Rows from block 9 of a small multi-label image tagger, named by matrix and row number. Rows with one number belong to one channel. Each number is 500 + 50 x the weight over its row's rms, rounded and kept within 0 to 999. All counts start at 0. Numbers have three digits each. After the name is the row's rms in percent of the matrix's.
After each channel's rows are labels from the 100 images, of 14848, where the channel reaches its highest value: "top examples" is what is common among them. Only what is clearly more common there than usual is listed. The data: telescope images of galaxies (Galaxy Zoo DECaLS). In brackets: how many of the 100.
# conv1: bottleneck pointwise conv (model.blocks.10.conv1.weight, 64x96x1x1), inputs 0-95
# conv2: growth 3x3 conv (model.blocks.10.conv2.weight, 16x64x3x3, transposed, each kernel summed), outputs 0-15

conv1.8 099:498554470438479524522418451472495449485445483524572463564513493471441536476455540482412501555522447510449507463543524492499444526507650469529468439462527461441433512462552605501420533498451405489522552516392456430507468518526502470600556585568598481463467489487573561540496409430452544551
conv2.8 121:476494546593402444463564497434520516493523432493
top examples: shape: featured or disk (86); spiral arms: yes (45); edge-on disk: yes (33)

conv1.61 097:420538476458501456481367467524435454492496476544528426429536415447492491503593458663446504481472510394518536507549516512440521421516492505419588502452487504484445501434522492496558521533451518553508517491510503517505509442379360551527508534482451490493463439408499491399469488479492468532
conv2.61 114:440484441421478540428499512463458408560457455511
top examples: shape: featured or disk (69); edge-on disk: no (62); spiral arms: yes (51)

conv1.30 106:451541518481477523446494465441486535522540479544510499529453514536489459431422478466507577579505483480517455475487494515507494503489541451533440508491458386525604674412454474484487506564465542454522488447468512562433634518404415451526529507468424466432539505473441583440560412499492548428
conv2.30 075:458455451528564460501388546434488521504535578519
top examples: roundness: cigar-shaped (28)

conv1.5 100:534570505474481475581570596619417430524433516544583579522495559454496485449517548449490485470454481470490529451470586577428471507531531512514406456469497497501431490492475430504463415490522495526466407461515500480596416514470520585560521481453440462469539578501515407499571497541487620535
conv2.5 095:446452448475521593450478470384504451513506461531
top examples: spiral arms: yes (43)

conv1.55 098:531489476555479488524581509568548399577492528447529533485492475473511589482588524451455465449538483499553442585417488486550480658477508506563460468459407560489486559478550490433555507591497521539448464465476533520447500437466379524456551557459525539464568512500476378498576466539487543451
conv2.55 113:445523391466495505558433567551518483511457456563
top examples: edge-on disk: yes (48); roundness: cigar-shaped (39)

conv1.0 099:527524554509479532520513473560472559537522572555422471462511511427506561465583549514468482584521479554497390526523522485520478532440452439543580526533496579563569651458487509485467436549522487421644472517498508421568514461476555496447533432527457528472552424457521430462531480591424520472
conv2.0 106:467513455394478513547405544514502577539452460508
top examples: shape: featured or disk (88); edge-on disk: no (84); spiral arms: yes (70)

conv1.28 106:442501432498520449501636531481525446417516560510446450444506546563503489659467435487482513457463449471515515443496507523549544477557450425429471540502512458473408489481442496461515547568417488449468486568534506435536523492458568516495424419539492462566464531638559495516532424448505581478
conv2.28 093:453529409562444512485520423496486479449528590555
top examples: shape: featured or disk (78); edge-on disk: no (61); spiral arms: yes (53)

conv1.3 097:465543472501407585497439598569598476544535484414502496515511534547508538575431566477575501473493473446432435431460514444546484621501535437478427495520379450475466549494454518512489455367530458513504559509463510533490616510468480562539467518498519497472458555512532514510612553544454455510
conv2.3 098:388534524551456514448455588527428506494527514542
top examples: shape: featured or disk (75); spiral arms: yes (42)

conv1.15 103:555413500511517549584432474466608500487518533530540490482514399521456467470462506529574477460483449419492525549515444454543438493466449557492527386490457496480562491498416481560375452554480406580554537469507428571443565550520540542557443453611549531475512552463476564517436508504529571496
conv2.15 085:513454463534546562501489446523494490470363576507
top examples: roundness: cigar-shaped (50); edge-on disk: yes (25)

conv1.36 096:584487498474474437440604566546444506490495473658519523510540381545519538522435537511493470422481474426556525514479500544617465458430479509482481387544503501512542438448496449490398444455455593505547502536485495413537527423473514455518535526473466472563483542437540583442490561497508556502
conv2.36 100:520525505404564588423545453476500550531466509453
top examples: edge-on disk: no (85); shape: featured or disk (85); spiral arms: yes (79)

conv1.29 100:473565453523470572433455544478457459432453464560573506440522471506536420559532534508632437456464580543477503499515505523469471443610462442597520569612483454552449486505555511518570557622512497484493498516479448534542554480508476442504476500448457425494587497471511424433508415528469438563
conv2.29 105:552450502633530432496474520547524458496554468455
top examples: edge-on disk: no (50); spiral arms: yes (40)

conv1.46 099:479435606528475471401509512635464529460455479465461421501533516434560438509627492449530528506494454504529446582541469518510487604494493513511560540474476475514491478423539539396523563509445479499464543497450552427519417510558457656477459502463473549519459508558479460399465498514443500547
conv2.46 101:514440444441558489466557610517516540523488424531
top examples: edge-on disk: yes (28)

conv1.44 100:479482504495412528419449503498484475470478472564527488409468604428498513447522462515651463540456447496553506441574497484521554500603459423491417535434548503468464571505514470500497536454411519416497519416514483472427601503459518474452486415550442459551447500453480444533616554453511533482
conv2.44 121:510466483631538506551439560506499431441483531483
top examples: shape: featured or disk (61); edge-on disk: no (53)

conv1.13 099:537464489457405499498567479521530528478433492517511487456489504485461495506453521449408508487423401447620608530561546458529549424438541488467480531485588467456506523481485458505443594496526508543462526565532448424442483408428449557550451560467498391502439522397576407484550508451490529537
conv2.13 070:464539513487454519565450423500508632486468448520
top examples: edge-on disk: no (96); shape: featured or disk (96); spiral arms: yes (86)