From a checkpoint of a small multi-label image tagger: activation silu, 16.2 epochs.
Rows from block 22, named by matrix and row number. Each number is 50 + 15 x the weight over its row's rms, rounded and kept within 0 to 99. All counts start at 0.
# conv1: bottleneck pointwise conv (model.blocks.23.conv1.weight, 64x304x1x1), inputs 102-203
conv1.2:32 45 49 87 41 34 63 36 29 11 40 50 64 61 35 49 50 40 32 48 36 68 27 60 61 55 51 39 45 36 73 51 40 62 56 43 36 25 44 63 45 42 71 36 71 40 25 42 29 41 26 40 32 29 37 47 56 57 60 40 24 59 50 54 49 51 51 32 54 31 16 39 91 56 46 67 60 87 20 66 67 59 88 44 44 63 64 40 58 38 61 83 53 53 60 45 53 58 27 40 28 52
conv1.3:52 36 60 42 79 34 58 46 40 56 41 44 59 65 40 54 47 58 38 45 48 43 61 62 51 48 40 64 83 60 53 51 56 41 54 50 50 62 64 32 52 43 76 45 31 55 56 76 74 63 62 52 68 62 39 49 55 50 44 11 47 51 57 57 83 49 65 44 58 67 69 72 46 50 54 60 48 67 61 59 49 78 58 38 30 52 85 79 31 58 48 50 61 36 46 55 26 52 62 57 65 50
conv1.6:41 54 56 51 58 52 47 25 68 68 44 50 80 60 43 65 86 48 51 26 65 47 24 47 29 07 18 57 38 50 53 45 44 38 33 67 31 26 50 80 42 54 51 49 60 62 46 58 62 43 48 38 52 74 56 41 48 53 51 30 58 26 48 26 61 48 50 76 50 30 34 46 48 46 27 41 58 39 56 60 49 42 78 65 30 64 36 55 78 43 75 78 58 71 85 57 61 43 35 49 52 80
conv1.8:59 40 26 46 40 38 52 34 83 47 44 49 42 65 68 65 87 33 63 44 61 56 48 76 40 40 39 35 59 30 50 47 52 34 73 44 51 64 58 35 49 60 35 42 58 38 64 50 53 68 58 22 43 33 56 13 65 19 31 48 75 34 43 28 74 43 61 43 47 52 49 69 35 46 49 40 27 28 55 40 17 45 06 61 57 40 34 47 45 40 86 43 43 51 79 58 53 41 43 81 60 57
conv1.10:57 52 39 47 30 57 52 36 34 47 52 45 43 48 39 61 54 29 56 42 08 53 50 37 39 51 18 43 50 43 31 48 25 56 42 16 37 32 72 46 38 37 49 52 24 78 34 97 31 65 57 53 55 53 38 54 54 45 46 49 58 45 47 36 42 63 48 67 52 49 23 66 58 40 58 69 42 53 26 69 41 38 68 46 49 58 51 47 66 55 35 25 31 29 61 41 44 47 48 54 41 83
conv1.11:13 28 27 43 46 51 53 36 38 79 27 55 41 30 44 01 39 60 40 36 72 41 46 54 42 36 22 57 48 63 61 51 64 65 52 11 48 62 37 58 48 45 41 69 66 64 48 47 44 72 52 72 42 40 38 64 61 09 68 57 44 50 51 47 48 55 22 51 69 55 20 38 52 59 76 62 35 40 38 38 56 44 31 42 74 33 28 64 35 42 24 24 42 18 57 45 51 55 61 70 34 55
conv1.12:44 51 38 51 44 39 63 64 49 40 63 61 62 37 78 14 52 30 79 47 20 26 48 68 03 60 35 56 65 65 50 26 54 44 49 46 68 55 49 33 30 76 79 46 48 36 40 67 35 42 48 41 74 50 66 81 57 49 50 38 52 40 61 28 51 44 51 46 41 50 34 50 63 52 63 17 45 34 86 60 37 33 37 55 50 26 59 41 50 50 45 22 50 40 36 65 52 37 60 20 52 33
conv1.17:56 65 30 54 60 50 40 48 75 58 53 41 59 36 45 74 33 50 46 42 52 37 21 51 48 30 41 31 78 39 66 34 32 84 40 15 53 32 72 42 55 60 31 52 47 45 33 36 16 61 66 54 39 86 62 50 67 63 58 73 58 27 56 33 60 48 55 63 52 65 40 71 44 46 70 44 44 57 55 35 38 31 46 69 22 29 49 45 60 74 41 38 22 60 31 29 55 35 89 53 43 60
conv1.23:46 45 87 66 57 81 66 25 76 65 58 53 58 84 54 55 49 33 38 32 41 48 31 68 22 79 35 61 73 68 29 51 23 51 58 44 32 53 54 82 41 68 31 53 33 59 47 30 67 45 44 57 70 74 30 48 66 67 59 76 45 26 43 35 75 44 41 64 27 43 36 34 55 48 65 72 47 45 58 62 68 35 66 58 54 52 64 63 58 47 59 45 46 64 65 58 49 51 42 35 66 48
conv1.24:39 46 47 70 46 34 56 72 41 43 71 67 38 66 61 72 43 30 34 68 68 52 52 57 82 55 50 65 33 37 78 37 58 39 48 47 54 27 20 63 67 53 35 33 41 39 72 32 67 78 36 64 44 50 65 37 42 64 65 72 58 32 54 71 29 50 31 69 36 38 33 40 41 53 29 23 75 46 44 61 36 78 37 39 77 69 43 52 32 28 61 32 35 54 68 53 35 62 40 38 54 57
conv1.25:70 42 70 53 53 38 64 59 72 60 45 40 47 37 45 14 52 63 22 51 46 44 52 78 72 79 64 50 43 38 49 62 41 63 50 69 57 36 59 53 54 41 36 63 66 32 41 47 46 46 56 47 58 52 33 65 50 44 43 15 58 54 53 58 55 48 55 63 45 53 47 72 51 56 54 26 64 53 34 52 38 71 45 79 62 44 76 59 40 49 58 53 42 24 48 70 46 35 31 58 48 38
conv1.27:63 49 75 51 46 51 70 76 36 40 32 41 62 57 45 24 43 68 73 19 54 47 39 72 32 42 72 65 35 83 43 63 95 32 42 49 69 14 63 62 29 41 33 47 66 68 41 39 47 87 68 70 56 57 63 55 56 45 47 70 37 58 67 55 54 59 51 40 35 48 56 72 57 55 48 65 41 44 61 45 47 58 63 51 92 62 75 46 44 75 41 63 20 39 24 52 58 48 53 58 56 40
conv1.29:33 61 37 63 32 31 53 39 52 39 36 36 67 48 54 60 21 58 46 61 45 68 54 43 54 55 45 39 54 00 39 47 61 46 56 48 39 62 31 46 52 33 25 48 50 65 57 53 53 63 56 64 62 48 66 32 43 53 49 56 51 38 59 84 49 66 38 63 33 55 57 32 72 64 45 52 36 37 76 50 56 68 40 49 34 55 57 43 64 38 94 48 78 27 47 50 54 54 14 33 61 46
conv1.30:40 50 34 10 47 52 50 48 60 46 59 42 61 48 36 69 49 44 49 36 18 96 20 22 38 44 45 57 55 55 74 27 75 56 57 33 50 66 50 88 58 55 65 47 37 55 41 59 59 73 49 55 45 45 54 37 55 32 63 00 32 63 37 45 41 48 46 49 49 39 54 52 51 47 69 28 43 23 43 50 49 41 20 64 67 63 54 49 55 45 75 44 44 21 30 44 59 62 64 57 73 28
conv1.33:68 63 58 61 47 44 46 56 43 40 55 59 56 33 56 59 77 33 56 54 48 40 37 39 44 48 67 26 49 68 37 47 39 33 46 72 36 37 76 57 45 65 36 53 56 51 44 59 46 56 54 63 63 82 64 43 58 62 36 24 63 43 61 46 46 44 70 41 75 43 65 38 28 54 22 27 62 55 59 45 46 25 68 21 21 31 42 51 42 58 19 57 41 31 41 53 39 43 49 63 60 30
conv1.38:39 59 66 50 59 61 34 48 63 37 50 40 58 43 49 72 19 63 60 35 37 38 54 55 50 64 60 45 31 35 75 57 34 82 37 42 32 18 67 53 49 70 46 71 39 53 67 42 58 34 69 39 62 78 19 46 47 35 14 66 55 49 55 39 53 36 49 44 59 43 76 65 45 55 55 55 53 50 42 45 46 49 51 50 49 51 48 60 85 40 70 65 39 33 28 44 38 49 71 54 47 40
conv1.42:58 46 55 91 47 26 54 42 62 54 35 65 49 53 41 66 60 48 75 64 48 57 38 70 55 26 59 45 50 46 36 25 49 25 35 44 29 40 36 55 42 73 37 45 41 46 36 25 33 62 35 54 23 43 30 21 53 50 52 40 64 25 68 61 38 59 33 44 23 46 42 59 53 45 16 37 41 55 50 56 45 39 54 75 56 61 36 37 42 79 41 59 33 40 36 56 41 51 28 25 38 57
conv1.43:40 38 61 27 64 71 59 60 58 53 59 79 49 27 48 29 65 58 51 29 39 67 45 51 48 80 48 32 36 70 52 45 50 31 61 60 77 52 85 57 42 34 51 46 68 56 42 56 64 49 51 78 54 51 41 28 33 55 45 49 59 61 56 39 45 56 53 61 60 26 62 55 53 58 23 50 56 57 48 52 50 74 89 35 35 42 56 64 54 55 87 55 77 23 86 38 82 44 39 48 52 65
conv1.44:50 29 68 22 62 25 42 41 45 27 66 82 31 50 56 74 64 65 52 81 50 64 64 62 57 69 69 69 33 48 55 26 82 54 65 76 51 64 48 43 29 31 95 57 61 32 51 54 83 54 47 53 44 69 78 68 49 76 41 33 49 44 52 63 54 34 46 76 58 69 37 60 60 49 40 67 14 53 59 50 49 57 65 49 40 43 31 52 25 35 85 64 35 35 31 46 47 59 38 44 48 62
conv1.45:36 61 35 21 58 66 50 66 18 54 44 51 56 15 44 48 75 41 50 47 20 36 59 44 41 96 50 24 43 49 56 49 34 43 32 22 84 38 53 43 44 63 51 47 61 63 43 39 31 43 38 30 46 81 52 74 48 76 51 51 42 82 31 33 30 37 54 80 49 77 37 45 57 55 38 51 24 47 39 52 49 63 35 33 71 60 44 43 51 32 52 41 55 60 47 30 55 45 22 53 32 65
conv1.48:19 45 63 34 37 52 62 43 24 51 49 69 66 49 26 65 77 56 42 69 65 43 51 58 55 46 60 66 24 57 64 25 52 54 57 61 57 51 53 46 63 67 58 56 63 33 40 51 47 43 50 60 52 64 52 46 26 46 78 49 44 33 68 24 41 38 70 47 57 40 35 35 47 63 71 57 44 49 31 57 59 44 88 50 33 63 71 64 45 45 40 27 60 32 51 31 36 63 65 32 50 63
conv1.53:58 46 51 31 85 45 25 65 51 49 34 35 61 39 66 59 45 46 38 66 69 63 75 65 29 48 36 26 58 44 45 42 65 54 15 21 69 42 36 46 49 52 54 43 60 40 66 29 48 44 49 32 54 66 49 32 38 39 58 39 58 75 39 62 45 48 45 39 26 54 62 34 36 59 31 36 52 69 65 49 39 64 25 56 56 32 64 26 35 21 62 47 38 42 53 37 23 45 59 91 41 47
conv1.54:56 40 43 59 73 53 37 45 51 44 42 37 53 26 38 50 38 34 31 27 19 79 50 44 25 46 48 64 83 60 60 63 53 61 33 38 58 45 45 78 37 63 64 63 53 29 65 37 53 38 59 61 46 48 58 30 36 48 31 42 56 48 38 64 63 63 40 65 71 75 53 39 61 40 49 47 23 66 49 44 50 43 26 42 30 55 48 38 39 37 50 31 45 44 74 38 00 60 41 57 33 42
conv1.55:62 47 31 55 61 39 51 49 34 34 36 42 39 40 29 37 48 44 40 99 37 46 69 44 50 73 57 15 58 66 60 27 73 43 56 55 45 41 68 73 43 36 51 39 50 59 28 53 58 63 41 68 35 52 30 56 44 84 41 51 57 43 83 31 45 46 58 50 80 58 63 41 36 47 40 49 49 20 64 50 42 23 75 44 56 55 26 28 23 43 21 36 62 41 47 68 50 35 40 29 46 64