python train.py --model="multi-label image tagger" --dataset="telescope images of galaxies (Galaxy Zoo DECaLS)" --train_examples=88335 --image_size=32 --crop_scale_min=0.7 --horizontal_flip=true --color_jitter=0.1 --arch="densenet" --norm="batchnorm" --activation="silu" --depths=[9, 18, 9] --kernel_size=3 --stem="deep" --growth_rate=16 --num_labels=24 --mixing="mixup" --init="torch_default" --optimizer="normuon" --muon_scale="spectral" --lr=0.016 --momentum=0.95 --nesterov=false --orthogonalizer="newton_schulz_5" --adamw_lr_other_params=0.003 --grad_clip=5.0 --steps=5600 --batch_size=256 --epochs=16.2 --lr_schedule="linear" --final_lr_fraction=0.05 --warmup_steps=110 --weight_decay=0.01 --adamw_weight_decay_other_params=0.05
Rows from block 32 of a small multi-label image tagger, named by matrix and row number. Each number is 500 + 25 x the weight over its row's rms, rounded and kept within 0 to 999. All counts start at 0. Numbers have three digits each. After the name is the row's rms in percent of the matrix's.
After each channel's rows are labels from the 100 images, of 14848, where the channel reaches its highest value: "patch colour" is the nearest of a few named colours to the mean colour under the peak. Only what is clearly more common there than usual is listed. The data: telescope images of galaxies (Galaxy Zoo DECaLS).
# conv1: bottleneck pointwise conv (model.blocks.34.conv1.weight, 64x272x1x1), inputs 91-181

conv1.3 092:508528495469491480499471474499509503502482516472507465544537523481523500533509521509506474464499512480517471496511469488451458479507514518454506463490512502516481477526515496481479466470512459534510479515497490508526538500529524474522473489514502460519454547508460512500512
patch colour: grey

conv1.24 100:502480465521485515502491505508508518503485507500583525482529522503472478495490503495485453535489481497484446498447483515480493507487501496499529522486503504529520509481510519485480499500510471504518489538495507507485505479475513488484527524478542546493472512525490491513546
patch colour: brown

conv1.54 101:471510496521491498511510566482517459472533510501483528473502502509493527510501531475500481538463497473517529477450501505491487544517494511511549522482514538508529492498499480475487501480511483486544539507488510515503533507488512481499516517510482511538509487501523481527491
patch colour: grey

conv1.59 099:465456514518499505498471504525502535508533545522492463499502493506441477464481481519509509459486499497497523508467504489520518492478494503546457544516482472500514511495507498499497491543498546525510514512498514515533501526535471517484524472484511491477510472516481519504477
patch colour: grey

conv1.31 104:487518513476506514513475490571505481538507507478501511501533467500463489521484496470495475538505510490521497489523481509503505525539505522477524502464506548466498475529486515496504489484490509473508484509494585526474484554518496492504519505515490490502493513495516514450503
patch colour: grey; brown

conv1.40 108:524486500481502479524486497545521465508500503476462485512494494492515469493484491508502502518527501567572482532531482508537497489502504531515529480462495524463469497504466471472453493508481476503459532477489463516488477481530471507505522522466536492489520494499481456534492
patch colour: grey

conv1.39 090:536484521476528487494516502477515476530459506475501487539532541473484481514493513508485519464514503509522495521501490512526498464519478522520517539507482503486518498492489481476473526495471499517492503459472507492504524485530493523468514514494480488490507535475485458551482
patch colour: grey

conv1.43 101:534486518463510545513500475484505497518503496500487476490489550492448498488432540530505500511487517464498474516475503510532498486500461486509486514509477492500489501491502490517510497499492504492500507480525474491459496516481499503477491543496511470511498480477501458550491
patch colour: grey

conv1.57 101:513525477497494514510483533487491458488488500495507495500541474523504517518522535500486469514519524514542498517478503489508508471509472519567519520496490480522485493494508492477497526534481499515513546518505508498500490478506479509484511499482505508498540476488502516534492
patch colour: grey; brown

conv1.26 102:507541492490501506509509451516526512507487526521522491512465455505528507487520483525484504529528500466443511446518511490478498483477459483502487500515443456522524500502496497540548493479471501488515524482519511493499474478498497519510511482518528490488465491471502508509497
patch colour: grey

conv1.33 088:495530487489473524512446517509471520509512504524473495494488484491487510514462504531502528485524478507474508461512525512503526487523490474463485509477533521454487495499514526489526545478478501483500488459475490521469493470489508497484504490478498484492512496480517490508489
patch colour: grey; brown

conv1.19 102:475466518471492473521511567534532500485506443494510490508487540502462474473494568510499511548509492515432489516489485499505541526486513458540463519535480474508516503511523512483509493485473480507533508531530488506560546481470518486548531499516464523482492508506489506486490
patch colour: grey; brown

conv1.29 091:458501500491496504492533469493493507471498506499502493518521476485485510478497499508515528496465495449488487521459533498497478484477510479516495528511460501477457494493508488502518498493479477540537480495500492512493486506507514452492466532475497517506498499519483521530481
patch colour: grey; brown

conv1.55 093:507489448498471499523522489477503483505504455507493519488487551477538497487518502506494507497473486524531480474546491529478480496509513481466524504507497491471485511502520526529503485489494519485507457490467484521532496518511477509471485523499515455521517501505500510469477
patch colour: grey; brown

conv1.10 102:486512508509474513505482509526480480499515518511514489509516515512426491480444494533482537489487495500490489508506531491501491485507460477538488514514462475540467501515524501500525474506487507480529507484509517503516507502489516490507516468512444524503501467489498496520491
patch colour: brown

conv1.61 099:504456521477476518502524455493473531541487540520488512485491504483495524506511489513496492514494489524484455482468483527507492501486536521510490527466494503475536524505468504483535462515541495500546494505476505465480493540499484542503509508457445512502487476488487480505499
patch colour: grey

conv1.22 090:463523478481507535486531512462487537508502484509479510457486480517485466487536485518512517499526514507497522497501518517516506484493488486512536493528503491466513499456511475494499540508525508518521502502450507509548488460512494467505464504472497486486499503492508478496489
patch colour: grey

conv1.53 100:490492494516491494512473493505489511512502498492493505505495521507489498503513526475498482495512514535528517499531495468509490510499496503489477488466504487499515473478520506509511494489503485491475484526477522516499519516489494479541518455532498517500512482514494489494490
patch colour: grey; brown

conv1.36 099:540517526493475521507500477475497516516504490503509518472502482494519504507492543509519552526457466502509506506527495491527505533517524511484489502482494461531496523514507500455524499489511507490482483474538521509501502508492485511532487491497481505533507491503508496495515
patch colour: grey

conv1.21 113:462501503497483486499514534545510510447500491509479511512507491504512485492481542552498508496491501481487510454538493496499519502510530503442472478507490485493505499555533495490511490486514496463472515508494491534514477505495533492496475469536543507534502504520479521485517
patch colour: brown

conv1.18 087:464503524497515466476489481487510471508522458497495491486494524506482488498495522501515518486496514501497512498517509506497497501498475500497482505509511457525494514519524484490472512529489526512508496507490534481490510493531529508506546472458496512503505498528490481516507
patch colour: brown

conv1.44 089:504471474489502530488477462494542496477514464500512454517490497520504517487440542494488510508468508518476480499456496481513524513503513514488523464503494474491505514480482513492490491503498496537460486462506548500488504510511474486504509475425497504490484515509537488493485
patch colour: brown

conv1.37 103:487486455467486534506511550532503486515481470501488485467506476518484517510512492500476511490492526473480507512439512489503492479490470535488500468524573517493516497518469472511498493477471528478480556479464466509506564510518499487495480524501477482522473508504497511503497
patch colour: grey

conv1.60 105:491481515507513526494510477494512476493500464496484529471497522512486497493481492507461500484516497525466503480502510497504513474483493532460490469501500540535459513511483492541528511512480557513507471488504514495522492464457470465543485482502514455494488476531470491451485
patch colour: grey; brown

conv1.5 103:498537505503560481472493476460489481483501482494473511489511470494492483536457443474523451452481539499537514472478499520469503477495489488465532509492505522486494503471484479496479502487503504525487486486490496535506509517514506461511511505450461536514513536501488465505528
patch colour: brown; grey

conv1.12 097:480520480503527495499489494510500455500516475518478479484497504505498481476459503458522531502487447499547499494472512477492498528486461503484489491506492470494468485510494504467507486553486485468531486519481512492516556524498536466478495490465505505491482462516514471524492
patch colour: brown; grey

conv1.13 097:486501530500553494476470477513500495520540475539543492463506497478497530458528462505475489474498485524521519496471522498492503494522476520476545545516470507441494488513520528504522477538506488506498480537488542479498525498510465513543526507493502518473513486559484548494483
patch colour: brown; grey

conv1.45 102:482486451498510520518476482518490462532497494506505500524488484515567496518543481478505507498483557538534519496490478486501501492483508509489451484486509498485530502466487542495525514489491463508485518543537475534476497477510470493462497472471562471545479549493517494563508
patch colour: grey; brown

conv1.34 100:453488515536536552482512496493515517519516525485511511510526517543503504499471505449536508509513503523453546548527487536522481498503492492515474487476493481496491452515502463517505507506486532486504505506500473502485459484465485434542570455498532511470492464512508517466500
patch colour: grey

conv1.52 105:520490455493468509490518503514564530492500504519497491494531478504564493528547510478488503498488509481581494520464460509535515492510523490472505499492499536519493515505508517514505508497495477511514490539496533510509493510526511506491449460489569444476481488515500508533487
patch colour: grey

conv1.46 104:535461516465485511508548501542491496522489549507432489510506472494513506489494480518486552505514489475508507518506471487520499510514503504500554515509516509510512494525514512500497518524528492513519526471519456527529523487495510481501486533479504490503519487467499541463484
patch colour: grey

conv1.17 096:521495503500520511505502462507523514517499505513516481500473520517539488491522538510473485493495467525554478500535507520504494486479541493470477515485517478476531504498484488487499464510487518499475517490486493509497479472463505547463541490483532465483518492507503502484513
patch colour: grey; brown

conv1.14 087:531532515487483474472531480501515533475490488506497528478503526480507501484498495517489447492482516528465484508492532521487503497489460511479525538469513508480497505470517499494502480491491492525457513496512459513481483511446498512491499503532501510478512479503507485505488
patch colour: grey; brown

conv1.62 104:511492499508500504520512500481497482481482507530507510516495536498499507515470515510471465538517491467484512474493549476486543495478539491447512513513549493527461486504513504502487490519510490508450481495508525489539485500478527489536478495504456501493503496499491558495508
patch colour: brown; grey

conv1.41 105:502516502481487476508542486497543515507491507457555488538509526494526462494515549528514498515455522480477483461490481522502507554501496494494473508489516490510493486516528495509515503511505462502517483515519488498512511474510511491511521536489555505488516523504480458544487
patch colour: brown; grey

conv1.15 100:491500521533519506484514488473525497472498481495517501495529524504568513471509521473530521474487500497531499532507523499465506475504517518516483505467509490511516463525506482488499493453466476473491513480511491469483511499559501501494572473503534483500514473521505485558488
patch colour: grey; brown

conv1.49 101:557555505507526489512502463478486530524489478512491506495507484515531499491490481529471539497523522490482504562503484500520489525502503494442509483486498489531479501550483520535498522519485520518456519517577474507492516448497522492536490537539500488478515499484505539474510
patch colour: grey

conv1.7 098:481488485468518476493468503460490530512485512495485569503531520494479466524480544511475468479491475522481524494484486495496508525478506508453460482485515449478513539503514495490485490535491524512488515488451487477499525496529479534472541520517472516474511488476475486509535
patch colour: grey

conv1.20 104:512480514507534522493526504516542483499485523485486473512508533486502480441512516519475528499502509530501523526522494507532490488514598509503525478481534561479519524550492492504502464519502499514470522468497504505531515497523509467494520524470504493490501472520494521507497
patch colour: brown; grey

conv1.8 106:490512488498500522493519464489450488483528496474498515510478477477451519557516446520521522517487511491468510487454476460461534510513497478519551511499479517495524486502500501485483509463503468512513499511493489481475481538473500480493507521542445479496474477483478510439497
patch colour: brown; grey

conv1.16 106:498505493490495540486491489496479532513507509491511475487479489508465502527497493468483510508481465491474493504429495478525463568505500494531496477497494482497482569516470496489530495489498476479581469482480509499553503504486488506515483489431512440511462525497503508524516
patch colour: brown

conv1.58 094:461490504481458538511491514490502526506517495521503489483491496514498495458494514524488516519492504507501521508509487490504481507476489490519451510496493517490477523520511500455487495520476498508499474483512526484488497512493502488505527504411470494494469504493527493475479
patch colour: brown

conv1.47 104:515534541460512497492512517503548500499512477503512488538434497531516512511501503481519457466503494493493460553488485467515500504508513489526525482470493511491557495484496507481523497514507503490510505493502482501523525538509543528498504557496529493480477481477491527480482
patch colour: grey